From a checkpoint of a small class-conditioned image flow-matching model.
Model: 48-pixel images, moe top_k, patch size [8, 8].
Training: soap at rate 0.0016, 19000 steps, batches of 128.
Data: trained on crops of objects in photos (Visual Genome), 61751 training examples.
Rows from block 10 of a small class-conditioned image flow-matching model, named by matrix and row number. Rows with one number within an expert belong to one neuron, the router's apart. Each number is 50 + 15 x the weight over its row's rms, rounded and kept within 0 to 99. All counts start at 0.
Before each expert's rows are labels from the 100 images, of 14976 (inputs lightly noised), where the router gives the expert most weight on average: "patch colour" is the nearest of a few named colours to the mean colour under the peak. Only what is clearly more common there than usual is listed. The data: crops of objects in photos (Visual Genome).
# router: router (model.blocks.10.mlp.router.weight, 16x192, trained with AdamW), inputs 96-191
# up: expert up (model.blocks.10.mlp.up, 16x48x192), inputs 96-191
# down: expert down (model.blocks.10.mlp.down, 16x192x48, transposed), outputs 96-191

# expert 15
patch colour: grey
router.15:44 54 46 56 45 58 68 61 48 54 50 50 37 40 53 54 55 32 40 46 62 62 78 43 63 60 53 40 31 39 53 80 65 36 55 37 32 42 65 46 55 81 61 29 47 65 52 99 47 70 51 62 42 22 57 39 49 49 49 64 56 25 28 21 61 56 51 44 51 40 45 48 76 47 29 39 49 42 37 36 52 39 42 39 31 24 43 32 30 51 25 53 49 53 59 59
up.7:72 54 48 83 33 48 58 40 66 54 65 67 68 53 77 31 60 81 30 51 25 63 46 17 58 42 58 49 54 40 38 15 56 33 68 51 72 73 17 09 26 37 56 59 49 34 32 43 48 52 72 43 76 40 64 53 42 25 40 52 48 57 27 48 35 45 74 27 52 29 47 41 41 73 55 27 61 73 47 49 53 31 48 37 31 31 09 42 86 43 41 40 30 32 41 55
down.7:46 26 53 81 65 41 51 54 32 61 61 16 71 47 34 27 54 87 30 42 76 43 48 80 56 41 53 45 59 29 37 60 48 65 73 58 19 76 13 22 47 51 43 36 46 48 31 42 59 60 36 47 45 71 60 47 37 71 64 61 43 63 37 63 44 53 21 70 54 66 48 28 49 70 38 76 61 70 61 52 63 38 53 40 39 16 02 46 31 58 40 53 16 27 64 55
up.8:68 56 82 61 47 65 57 36 71 56 09 79 41 52 44 52 59 55 44 49 61 46 05 38 45 68 43 59 36 76 71 06 82 32 63 67 57 71 64 59 26 22 67 40 46 40 54 40 50 35 52 47 86 31 61 67 56 45 76 48 27 54 74 49 71 54 57 52 67 69 30 55 54 60 69 34 42 61 36 32 46 54 56 56 36 57 55 65 63 43 53 40 59 47 53 64
down.8:55 37 21 63 54 39 51 59 52 40 23 20 38 47 68 54 44 61 32 51 52 39 10 56 47 70 58 43 71 76 79 75 34 70 62 50 49 64 70 60 30 81 41 57 35 51 56 40 61 39 63 51 59 57 66 34 70 50 33 43 63 70 67 59 72 44 47 57 23 30 24 57 35 45 32 69 50 52 51 74 33 66 70 63 31 50 60 29 42 55 51 41 59 45 67 63
up.9:61 33 34 21 56 90 53 41 72 44 44 38 49 42 45 29 66 17 75 76 38 35 36 51 47 59 41 74 52 72 39 30 31 64 64 60 50 51 32 38 52 56 61 47 80 28 69 58 57 35 48 41 65 39 73 60 56 62 51 68 72 58 47 35 38 27 45 50 38 34 67 68 37 23 49 60 54 63 41 42 65 58 43 47 42 61 39 62 37 36 37 30 46 42 30 32
down.9:46 66 67 25 37 11 50 63 70 45 41 62 40 59 55 46 30 36 70 25 70 33 31 38 42 61 59 21 61 59 35 45 71 42 63 45 54 54 36 43 55 38 56 53 72 49 67 43 66 44 71 39 31 73 57 48 64 41 48 65 18 63 43 58 30 77 59 44 62 68 69 74 51 23 51 48 66 65 57 56 60 73 50 42 52 71 29 42 63 53 40 53 47 37 37 22
up.10:80 59 36 47 44 58 42 66 62 42 46 28 33 31 73 58 61 38 73 32 69 16 54 38 31 39 34 57 49 54 55 28 64 46 63 60 52 32 29 45 34 14 26 32 41 66 62 38 71 57 70 41 86 52 33 45 48 28 65 63 52 51 33 38 41 52 21 54 69 33 31 46 46 64 73 74 62 70 33 56 39 56 46 47 37 70 27 37 54 13 44 45 60 43 24 38
down.10:38 47 76 56 51 45 64 14 51 29 32 63 32 62 31 60 45 34 76 50 31 33 54 65 50 40 62 54 35 44 47 35 40 54 72 41 50 31 48 33 58 69 61 65 46 61 54 31 89 37 45 57 61 74 29 57 45 73 46 63 45 51 34 48 49 46 70 34 30 62 26 40 52 63 42 38 65 74 57 34 29 50 42 43 24 57 29 52 65 86 53 52 55 44 00 53
up.11:49 61 30 40 40 70 36 54 47 71 58 36 51 40 40 60 42 72 66 60 46 61 48 55 63 45 68 53 56 08 49 35 49 36 61 63 50 50 41 55 44 50 43 40 54 62 30 43 54 44 71 28 29 99 32 47 27 60 27 44 35 43 49 50 43 38 41 41 50 37 59 22 69 42 29 62 44 48 37 43 65 80 57 63 59 24 57 62 44 63 67 20 40 48 14 28
down.11:99 46 48 42 76 48 52 45 49 62 55 58 63 61 44 42 39 46 62 51 79 92 40 29 62 46 51 60 50 40 39 41 56 65 69 54 45 46 54 44 49 54 51 58 69 60 52 27 59 50 41 22 00 90 45 44 42 74 65 24 70 36 67 40 53 46 64 43 66 49 62 43 00 51 49 17 50 72 46 43 47 59 41 56 48 36 75 25 65 52 50 68 55 49 34 55
up.12:77 49 63 36 46 42 46 47 78 69 45 45 35 41 35 57 31 23 66 47 55 61 22 63 62 70 49 64 55 42 46 32 57 20 46 85 81 58 55 24 20 62 38 56 67 40 40 32 41 50 52 38 86 18 50 58 43 55 47 66 55 51 66 54 36 42 47 59 54 56 47 71 36 65 47 60 51 74 67 49 73 45 45 47 26 54 42 23 74 47 60 39 41 42 46 34
down.12:37 50 68 47 48 58 46 71 91 56 56 63 45 66 80 46 69 53 59 62 44 46 29 31 79 60 54 57 38 46 56 31 56 86 57 37 28 41 46 38 31 23 47 65 60 56 41 60 60 54 36 58 84 07 23 37 46 44 57 96 42 45 57 54 33 43 29 42 37 57 55 73 61 69 53 45 56 73 57 36 58 77 34 38 33 43 45 66 39 30 67 43 32 52 54 50
up.13:69 36 55 25 51 50 61 44 75 46 45 48 71 44 63 34 52 55 56 81 76 47 53 62 40 50 42 40 54 52 19 24 49 49 52 80 57 81 31 46 38 33 51 27 56 47 53 61 33 40 67 50 81 41 77 50 52 52 70 41 60 67 48 85 50 48 14 42 70 53 09 40 12 30 28 35 46 81 31 78 34 41 59 59 72 54 36 90 66 41 61 41 63 77 38 44
down.13:55 61 61 30 48 46 57 57 43 53 61 63 63 51 40 48 31 44 48 12 42 41 70 43 29 52 56 60 57 43 20 30 40 47 48 43 44 77 35 44 41 46 43 74 53 64 55 58 41 50 39 51 41 58 79 52 59 40 25 55 38 70 41 24 53 45 80 56 15 50 26 50 76 42 89 63 63 69 74 28 40 47 53 70 93 45 41 17 42 42 68 47 75 68 45 50
up.14:71 28 81 59 51 42 38 32 90 41 45 56 74 65 68 47 31 53 41 46 72 47 35 66 68 62 68 41 49 27 45 10 53 53 58 59 81 84 45 65 41 34 50 60 40 46 61 37 57 42 52 49 63 24 68 71 54 45 56 40 35 68 38 62 56 69 56 58 38 38 32 52 36 43 56 50 53 42 34 53 46 38 53 59 77 47 42 63 63 53 44 68 62 54 35 36
down.14:58 63 37 62 20 80 45 56 80 45 31 54 58 41 33 55 54 48 42 39 27 34 43 07 63 64 42 68 53 23 39 61 51 50 62 64 36 84 56 43 32 66 34 42 27 49 48 49 71 49 52 58 44 28 72 25 50 37 60 46 54 66 43 38 38 53 56 55 56 61 53 45 61 41 60 66 48 25 60 58 53 37 23 58 63 60 38 55 26 41 28 33 64 54 30 27

# expert 6
patch colour: black
router.6:14 45 39 57 33 46 65 65 57 50 77 60 50 54 48 55 60 00 47 57 13 80 58 47 50 46 46 30 32 38 61 54 41 41 52 33 42 49 56 47 49 67 35 59 47 41 68 39 52 64 37 33 29 94 64 46 48 30 43 55 41 30 35 34 56 56 49 25 25 50 56 43 85 43 48 54 50 60 61 43 55 57 55 41 47 52 68 51 24 40 32 40 56 40 60 66
up.7:00 51 32 34 61 60 46 50 63 34 57 52 45 48 52 19 54 45 63 52 31 67 81 93 63 62 52 41 52 63 69 45 41 53 45 46 38 64 43 21 52 25 59 32 64 46 34 28 58 54 57 33 31 35 42 22 39 59 29 86 52 43 55 58 38 56 40 42 44 52 56 55 61 56 53 43 37 57 27 47 53 60 41 70 46 30 66 65 45 37 46 43 18 45 52 53
down.7:99 55 59 49 77 51 47 41 27 42 56 43 51 57 44 76 41 60 50 51 83 78 63 50 44 42 58 40 67 34 53 26 53 39 71 90 49 63 58 58 40 40 50 46 49 55 64 66 49 43 48 34 00 49 52 41 61 52 68 62 52 29 40 51 55 41 41 75 50 44 43 50 00 48 54 27 42 40 63 55 57 39 24 49 58 59 64 42 77 55 39 42 73 34 70 58
up.8:60 49 35 63 64 75 67 43 44 85 53 61 31 57 35 48 56 43 02 27 43 53 43 42 47 50 55 42 57 61 50 58 19 45 48 51 10 45 33 35 44 46 82 37 56 47 63 59 58 33 44 59 65 37 65 39 24 72 35 51 35 52 57 78 71 33 18 64 43 57 42 51 53 65 56 46 49 42 54 34 36 57 47 80 55 74 69 43 39 34 73 42 54 58 45 67
down.8:39 57 37 41 56 82 48 46 44 34 47 58 74 45 44 62 53 32 81 58 39 46 59 57 72 44 64 20 47 46 53 38 15 37 49 50 12 61 75 52 52 38 76 41 44 62 40 60 46 63 35 49 53 55 36 38 74 67 21 56 23 47 45 86 29 51 37 53 36 70 47 58 56 45 53 48 61 54 48 41 64 50 43 24 72 09 50 55 32 35 35 32 42 43 63 42
up.9:53 43 59 66 49 18 44 64 66 48 48 62 39 62 33 83 49 00 28 38 38 67 51 61 64 65 53 66 44 45 64 47 52 43 47 38 46 74 47 41 57 47 46 45 42 72 74 51 78 51 56 66 63 53 55 41 55 23 46 35 39 14 48 44 55 59 11 58 45 37 58 62 57 52 41 54 46 35 41 50 43 49 13 46 63 82 58 37 41 52 53 42 70 62 49 62
down.9:59 44 55 45 77 04 76 44 32 43 42 44 71 50 32 37 43 42 58 30 21 76 54 69 45 39 63 42 63 59 51 52 53 25 46 70 58 67 75 53 58 60 25 29 55 16 21 58 65 40 58 76 34 56 48 61 59 13 85 21 42 64 46 41 65 67 19 52 53 47 38 42 57 70 59 40 61 46 34 53 45 30 35 66 49 14 57 65 54 57 31 56 48 39 47 41
up.10:49 49 74 48 70 51 51 47 80 51 62 63 35 49 36 55 72 03 48 63 56 59 52 58 49 48 81 86 37 60 42 43 43 45 54 49 46 56 57 32 50 46 52 71 40 45 49 48 29 55 44 79 38 99 63 50 60 49 11 00 61 67 55 24 49 44 57 31 33 72 32 67 67 53 37 53 55 36 50 49 53 65 71 39 60 51 75 38 45 39 31 72 60 49 64 25
down.10:54 46 39 37 62 46 48 09 88 58 44 56 44 24 47 58 46 53 46 57 75 71 42 54 34 49 60 45 59 53 62 75 46 49 51 64 32 64 43 37 68 43 66 53 83 49 42 19 44 36 25 40 33 87 50 66 40 62 27 00 78 50 33 43 34 36 60 31 59 69 74 52 39 48 36 58 42 64 43 30 39 54 57 49 56 90 60 48 78 56 50 60 60 58 52 81
up.11:52 39 25 41 45 48 48 48 93 38 35 36 52 43 64 87 45 50 64 46 52 40 40 58 46 56 29 49 33 36 53 59 48 53 45 46 34 75 88 51 58 50 65 49 64 60 53 24 58 58 59 34 10 69 40 47 58 74 32 54 37 54 52 70 66 59 41 64 35 48 62 52 56 53 59 64 61 60 48 29 41 44 41 45 47 42 61 30 67 74 61 45 61 66 27 40
down.11:96 47 60 61 40 44 50 35 66 57 64 32 62 48 48 36 46 40 42 41 84 59 67 33 45 55 47 49 65 51 69 53 59 29 53 61 46 65 39 45 36 76 44 61 54 49 49 47 90 52 37 50 30 76 53 47 37 80 64 66 36 49 48 63 44 71 57 54 56 52 50 30 17 41 60 65 73 51 41 43 62 42 53 48 53 36 45 36 43 40 40 53 33 35 48 56
up.12:68 06 32 54 60 41 72 56 43 46 40 24 50 44 37 66 28 31 26 31 79 72 72 57 77 66 67 43 62 52 41 68 28 58 90 70 67 33 63 50 43 48 51 50 34 54 58 27 65 32 64 45 65 64 77 62 41 40 46 34 42 57 74 37 26 69 24 55 21 45 63 65 39 53 39 52 58 50 45 68 45 36 45 52 53 54 68 61 48 44 63 60 35 74 22 26
down.12:31 00 66 53 45 36 55 28 54 53 49 38 38 48 51 42 27 63 59 48 51 33 27 65 39 27 48 36 42 35 66 50 09 69 28 54 68 41 42 52 49 41 42 56 79 50 38 65 21 46 55 64 59 41 35 41 62 56 34 59 52 46 39 59 79 64 22 52 07 41 40 47 57 56 38 39 34 60 67 56 58 66 54 46 33 51 33 52 61 46 58 49 55 49 48 90
up.13:49 58 51 50 00 53 46 52 00 36 42 43 49 44 50 36 46 46 41 59 51 71 57 26 60 58 46 46 62 58 51 28 60 87 35 83 44 41 45 36 56 48 63 45 45 53 42 72 43 62 53 38 68 96 23 57 53 52 65 48 46 40 49 55 50 58 59 77 59 51 53 46 42 55 54 70 53 48 57 58 41 22 37 56 61 31 27 52 44 55 67 53 38 58 54 69
down.13:36 50 49 57 00 44 45 51 21 53 43 50 42 46 64 07 49 43 53 51 48 12 14 00 51 56 42 41 52 49 40 49 55 99 63 07 48 57 39 47 68 60 56 69 66 54 45 05 48 50 50 56 72 90 56 41 48 57 63 37 44 62 67 51 51 60 48 24 47 55 54 51 38 53 49 68 49 78 51 52 49 69 63 44 39 46 47 41 27 51 49 56 56 67 32 16
up.14:31 73 34 83 58 34 30 51 37 81 51 72 34 46 47 59 03 25 33 57 46 35 49 66 81 28 50 47 57 41 48 68 72 40 55 57 52 48 70 71 43 60 43 42 64 21 39 37 73 36 57 51 56 23 26 58 74 63 67 64 54 38 65 33 61 50 56 58 51 55 40 48 60 52 53 42 60 36 32 16 57 38 18 55 53 53 42 49 45 70 54 63 57 35 40 63
down.14:64 66 44 11 57 34 78 34 35 28 42 66 70 48 57 55 21 47 64 41 49 89 59 59 14 67 53 57 63 65 65 51 79 20 61 67 54 39 39 22 49 58 37 36 40 65 58 70 54 55 62 72 29 35 59 68 18 44 76 46 50 42 30 42 26 57 54 63 47 50 63 55 58 43 51 42 34 62 53 28 39 54 56 35 80 42 57 51 46 65 54 70 35 43 61 63

# expert 4
patch colour: pink
router.4:46 55 63 52 45 42 64 59 52 49 44 45 52 51 51 48 57 54 35 56 88 74 64 31 65 50 51 42 42 50 24 64 55 67 74 21 51 02 65 53 10 61 49 58 53 58 58 78 21 59 53 50 38 69 52 65 45 45 41 32 49 70 28 44 45 61 39 28 29 70 56 46 76 52 45 25 41 36 65 33 45 59 97 41 37 51 46 36 38 53 21 38 55 66 49 70
up.0:62 52 57 59 64 55 64 35 44 30 43 43 54 60 72 52 68 67 54 77 61 71 46 36 43 63 39 42 41 34 19 47 37 73 65 55 35 46 56 49 44 39 62 36 45 76 66 48 52 42 63 64 64 37 65 98 45 53 52 63 59 12 51 44 39 46 35 26 65 54 67 54 53 49 53 45 49 69 52 25 40 14 53 49 63 50 52 67 62 62 55 38 52 77 41 62
down.0:46 54 30 58 31 50 73 44 46 23 42 57 53 35 27 62 35 69 59 21 25 77 51 59 54 61 63 53 47 31 21 64 84 15 65 52 55 37 61 43 38 55 33 70 37 68 60 47 49 35 45 73 53 55 70 00 50 48 47 48 39 27 44 52 31 58 64 65 34 37 56 51 28 50 46 40 35 63 34 75 48 31 68 42 54 55 55 43 45 38 55 52 53 78 46 61
up.1:66 08 49 64 42 30 65 91 53 54 56 17 69 44 36 43 27 29 63 54 63 66 52 83 59 22 66 22 69 52 37 40 47 63 46 46 56 44 28 60 39 41 67 40 39 35 67 30 36 40 67 15 52 34 28 54 62 60 52 47 43 38 57 68 33 82 52 71 48 61 50 44 40 63 49 54 54 52 58 48 44 27 38 41 41 86 50 51 67 33 49 55 58 32 47 32
down.1:74 88 77 52 50 81 61 23 49 58 38 90 63 53 57 58 66 42 58 59 43 67 58 25 65 28 48 62 36 55 38 46 52 33 47 60 43 52 32 52 17 56 36 68 37 35 72 34 48 41 50 23 15 65 33 50 57 47 60 52 64 69 48 31 38 18 49 44 48 48 36 50 44 62 61 42 58 32 46 49 45 31 52 54 50 91 55 37 43 65 42 49 71 37 33 23
up.2:53 45 63 58 48 30 55 71 60 48 52 37 57 34 63 39 48 86 57 47 52 73 57 47 59 29 48 24 76 76 54 27 48 45 33 50 73 50 26 36 35 43 59 19 67 06 44 37 33 46 44 62 62 42 55 29 34 60 49 43 58 46 47 52 40 58 70 54 70 72 67 39 63 63 54 79 37 52 58 31 56 42 45 43 29 60 72 16 52 43 63 48 56 55 28 69
down.2:79 45 44 66 45 71 55 34 43 48 53 63 51 62 50 50 37 71 51 52 69 65 68 46 55 25 50 81 46 72 49 38 60 62 40 74 23 36 35 31 33 40 50 54 62 18 42 33 34 53 57 61 05 87 48 61 26 44 57 38 48 66 46 51 50 40 21 62 47 28 57 42 13 59 61 27 32 35 54 69 48 64 66 42 39 56 63 75 64 59 58 49 57 32 49 52
up.3:69 48 33 41 49 74 66 27 69 40 56 47 41 54 65 40 32 26 49 48 70 58 42 19 60 76 35 46 47 79 14 37 58 41 49 84 50 63 27 29 51 66 59 50 55 34 41 73 15 59 34 57 79 32 35 52 66 69 63 58 31 24 61 53 44 55 39 79 67 51 35 58 44 63 66 74 69 62 48 67 53 26 53 35 52 35 27 50 64 40 38 44 65 64 46 37
down.3:50 53 52 51 55 48 60 99 99 38 44 63 43 41 56 52 54 32 47 65 32 54 41 61 57 72 55 47 65 67 16 39 41 39 51 45 58 58 46 33 47 38 39 44 38 58 50 67 14 66 47 44 44 55 30 43 62 46 65 42 50 30 56 62 54 31 68 41 32 36 25 61 43 48 34 36 72 55 52 55 25 50 67 19 58 34 40 69 45 41 25 41 50 53 74 47
up.4:58 33 59 51 40 41 29 49 59 48 52 56 74 59 60 65 21 32 57 49 31 33 39 46 57 74 43 70 43 63 52 50 71 60 49 40 26 30 76 64 43 33 70 43 40 32 65 60 21 46 50 59 63 45 49 69 43 45 39 59 59 41 42 55 29 39 68 49 54 59 58 18 20 54 25 55 47 73 30 37 51 44 54 70 67 46 56 70 47 25 80 22 45 50 49 64
down.4:43 67 35 57 61 58 24 48 70 34 73 36 76 41 31 73 71 50 65 67 67 41 43 51 72 78 68 18 47 47 53 31 32 53 43 67 75 27 72 53 48 48 30 55 49 29 57 56 43 46 61 52 48 53 45 34 54 51 59 60 39 43 40 42 47 48 44 54 62 44 46 21 58 46 87 40 48 72 63 52 43 48 54 91 49 47 66 43 56 70 67 86 24 39 47 70
up.5:64 48 38 55 49 10 31 76 56 48 67 14 40 43 56 71 41 85 37 13 59 16 42 54 63 30 51 58 59 40 52 31 68 55 34 51 72 74 69 57 29 58 56 44 71 55 53 45 47 47 37 28 77 44 67 43 53 49 70 66 62 64 57 68 19 66 77 46 53 55 65 54 32 47 59 56 50 64 36 66 58 60 57 58 17 69 62 73 33 72 46 43 75 52 47 50
down.5:64 45 57 63 46 82 22 20 73 34 68 72 44 53 49 61 62 48 41 77 59 40 72 37 86 28 52 39 44 48 55 74 42 59 31 57 20 99 56 63 49 46 52 54 69 44 49 37 66 39 65 32 52 61 58 62 47 59 21 51 44 54 60 51 32 29 28 54 57 55 87 48 55 64 42 40 43 43 54 37 53 66 39 67 12 69 62 52 72 23 57 61 62 56 43 56
up.6:46 39 58 52 21 37 46 44 15 42 34 63 47 30 44 33 36 35 43 45 82 44 46 43 44 54 57 27 66 51 49 52 55 42 25 78 48 59 35 88 63 34 51 36 36 41 78 79 31 54 45 33 59 04 66 40 50 42 59 76 29 22 41 40 47 54 41 55 92 56 42 54 50 23 36 41 41 61 53 51 43 31 41 45 38 24 36 63 64 40 70 69 59 48 51 29
down.6:37 36 72 70 46 65 42 36 11 78 50 37 36 39 66 54 55 68 31 51 44 46 45 23 65 51 47 76 11 27 57 22 49 70 39 29 44 30 55 62 60 48 54 46 51 60 56 73 51 39 68 31 73 30 67 48 64 58 46 74 75 18 61 48 35 54 63 51 51 53 75 64 67 45 53 46 68 53 51 54 71 61 29 33 50 62 43 47 45 41 81 55 58 89 30 77
up.7:19 40 57 36 69 32 45 52 66 61 36 61 55 46 60 72 56 43 52 48 36 50 59 74 51 61 60 45 50 26 24 55 39 37 44 55 35 52 51 41 49 64 67 65 39 62 30 59 50 54 50 46 08 14 29 46 41 37 54 37 73 13 49 35 49 51 31 38 65 41 42 42 48 42 43 38 41 47 33 30 72 38 77 45 49 40 62 32 92 44 48 41 42 38 38 26
down.7:91 54 36 66 52 35 64 70 41 38 68 57 65 63 44 65 38 56 44 37 49 54 84 43 62 42 55 70 57 38 36 19 48 41 45 95 59 59 42 45 25 79 39 17 41 39 49 87 38 40 51 53 12 21 57 43 46 15 62 39 38 16 31 44 50 52 39 99 56 42 65 46 47 54 48 58 49 20 57 51 52 49 60 56 61 52 44 63 45 57 31 60 36 46 58 67

# expert 5
patch colour: brown
router.5:73 27 54 27 49 59 70 86 50 44 66 47 40 40 60 41 62 38 50 46 49 66 60 70 44 40 44 56 18 56 56 26 52 30 65 41 39 76 67 62 44 32 61 38 51 48 57 36 42 55 49 13 42 57 50 61 57 37 47 26 56 28 47 61 33 59 56 40 42 57 67 27 32 62 58 60 45 55 40 54 55 23 45 42 58 58 60 54 68 34 23 27 59 43 58 58
up.0:46 43 67 64 46 37 55 36 58 18 18 58 11 72 72 63 53 28 49 46 62 48 68 63 48 63 41 42 30 57 39 36 27 37 44 59 54 28 74 63 54 40 66 42 62 51 36 55 36 54 60 54 64 35 77 60 39 45 36 64 27 47 74 15 65 41 73 57 57 36 48 50 35 40 52 51 47 55 55 62 50 28 30 36 42 74 84 44 62 57 43 65 40 52 44 34
down.0:63 66 41 63 36 52 54 64 69 16 21 32 06 34 38 73 37 45 43 54 59 44 67 21 47 58 61 59 71 41 53 39 62 72 34 62 53 33 73 75 59 62 33 48 62 55 37 46 50 57 41 51 42 61 74 48 45 43 70 65 61 52 65 91 62 57 22 54 44 58 44 37 47 40 47 58 46 53 53 49 47 42 31 33 42 70 68 63 32 43 44 38 45 44 52 33
up.1:57 16 88 34 55 58 36 54 50 35 35 60 42 62 68 39 65 14 27 46 43 36 31 42 31 42 59 76 65 30 73 48 56 38 55 59 64 49 68 50 58 39 42 43 41 56 79 58 45 38 30 57 62 44 88 52 66 35 36 50 62 54 23 83 21 11 65 29 57 21 51 38 30 38 86 67 55 66 43 57 60 56 48 36 60 59 38 66 37 25 66 84 51 50 58 63
down.1:74 73 16 41 38 43 37 65 47 24 33 37 37 29 38 49 36 53 35 51 67 46 44 46 30 47 47 34 52 30 65 53 44 64 58 59 44 50 70 54 42 64 58 43 25 67 77 49 62 43 66 57 41 56 78 43 58 56 80 67 27 51 24 27 18 93 42 78 55 71 49 29 60 36 19 40 53 61 57 53 53 50 59 38 64 58 33 48 52 59 57 15 43 53 50 66
up.2:63 65 50 45 00 72 78 53 14 57 43 47 40 43 81 44 84 53 68 66 59 60 48 18 50 56 33 36 48 57 60 37 58 75 52 69 67 13 55 47 44 50 51 35 57 38 52 85 47 46 60 73 81 48 67 69 51 24 56 44 56 57 51 32 29 54 74 62 66 45 41 71 54 61 41 55 56 64 67 59 62 49 42 61 60 68 56 65 41 64 73 51 52 51 43 69
down.2:15 32 48 50 69 31 69 55 00 28 34 46 39 52 34 28 30 59 69 31 33 42 33 80 41 63 63 56 62 58 47 61 42 45 61 18 53 40 57 50 67 61 45 57 66 44 49 45 57 51 37 79 94 73 64 31 51 54 34 19 35 45 55 70 42 54 29 34 52 42 52 82 67 57 51 68 40 73 29 48 51 58 61 41 66 52 37 65 47 14 53 37 37 65 29 63
up.3:61 61 70 76 99 47 53 57 70 50 50 48 42 61 60 49 42 11 35 70 40 45 44 82 51 47 81 36 53 34 56 55 51 28 67 24 53 40 42 49 47 47 50 80 70 05 47 33 34 48 70 71 52 34 51 78 68 48 39 54 59 48 58 65 33 64 64 25 48 48 70 22 41 71 62 23 40 46 32 39 76 48 68 27 46 69 48 58 45 21 32 35 42 62 45 60
down.3:60 37 53 67 04 63 54 53 21 58 59 55 44 34 57 37 53 40 23 44 58 39 51 17 66 40 40 75 44 39 51 24 42 88 40 61 55 28 41 47 35 53 46 27 74 21 53 44 35 52 43 41 59 63 55 70 75 47 64 71 61 76 51 38 26 28 39 49 35 48 74 08 53 61 35 72 41 55 60 48 76 65 89 23 29 75 28 42 62 76 58 59 41 65 25 59
up.4:57 42 62 23 46 46 49 54 50 29 52 48 22 68 78 70 45 39 54 34 63 71 50 64 75 58 57 55 27 58 53 33 34 36 46 58 58 44 69 41 54 31 54 50 40 57 42 28 45 67 78 44 47 48 62 38 31 11 36 62 50 39 58 60 41 50 51 55 40 35 43 28 39 51 79 54 05 39 71 71 11 25 39 70 21 57 61 59 61 55 57 64 25 39 54 29
down.4:46 63 41 19 66 49 46 57 34 28 54 54 26 41 32 66 50 59 43 72 46 73 51 51 89 51 41 39 59 56 44 42 71 67 48 38 47 40 73 50 55 61 50 51 35 62 45 49 34 67 20 35 52 54 57 67 36 79 65 43 50 31 61 31 46 51 54 52 55 59 60 34 59 65 09 30 10 30 41 40 05 36 48 66 35 63 56 44 55 48 66 38 30 49 57 25
up.5:65 54 44 54 49 60 47 25 52 66 58 53 44 46 62 72 36 14 53 49 68 51 54 53 69 91 33 52 23 72 48 29 63 42 64 66 36 56 43 35 51 45 43 60 45 67 43 65 44 47 42 60 45 56 39 67 58 55 54 56 30 44 67 39 56 57 17 58 34 57 47 92 67 48 45 46 36 28 48 44 49 43 33 91 55 36 99 61 37 43 50 29 81 38 58 29
down.5:51 45 65 50 43 26 54 66 73 62 37 55 60 45 53 64 54 45 56 37 61 56 45 72 76 76 59 50 54 77 71 21 41 53 43 38 73 28 43 32 55 54 44 51 61 62 51 65 23 48 55 59 67 55 38 77 71 34 43 51 76 68 70 55 59 61 80 44 65 56 45 82 19 53 65 47 51 45 26 44 34 62 49 79 37 30 78 39 66 66 71 69 69 52 55 46
up.6:58 54 39 62 53 49 78 33 59 62 60 57 39 44 79 75 23 22 33 64 51 25 37 58 51 80 71 37 18 69 33 52 58 29 44 53 46 50 14 67 56 23 83 38 52 39 64 46 47 69 32 34 57 62 46 40 56 62 65 61 42 51 67 48 49 36 34 31 37 61 54 53 39 60 47 57 32 51 51 74 29 57 69 45 44 50 37 52 42 51 56 27 40 64 56 38
down.6:41 51 60 60 56 43 78 47 40 62 53 47 37 69 28 74 80 53 29 38 51 47 31 57 47 76 29 61 73 80 41 57 48 69 36 44 53 42 17 73 56 52 16 61 51 43 58 50 74 69 58 43 57 62 35 63 58 45 29 53 66 57 69 42 60 68 62 49 52 45 53 53 67 69 50 30 36 55 57 21 25 42 64 48 39 46 32 52 58 50 72 78 45 64 65 41
up.7:93 72 47 51 49 47 46 38 35 51 32 61 37 39 41 58 54 99 43 45 48 60 44 61 57 59 65 41 52 43 56 79 55 38 39 56 39 55 51 59 30 85 56 39 54 70 53 75 83 57 41 63 32 99 39 66 55 70 37 64 56 53 27 43 51 49 58 59 73 52 45 60 51 59 47 63 56 26 35 37 59 66 66 36 57 62 33 39 46 57 55 52 63 43 34 40
down.7:38 49 51 48 55 50 50 52 70 48 40 40 40 42 54 35 42 38 48 44 77 51 16 31 60 52 41 78 53 41 48 25 46 73 46 25 43 36 65 49 61 41 47 52 65 55 46 15 72 53 39 60 43 99 49 36 47 50 54 47 42 57 56 63 59 52 41 24 40 70 30 42 62 49 43 59 50 71 75 50 42 52 57 51 64 35 29 29 47 46 99 35 41 40 56 42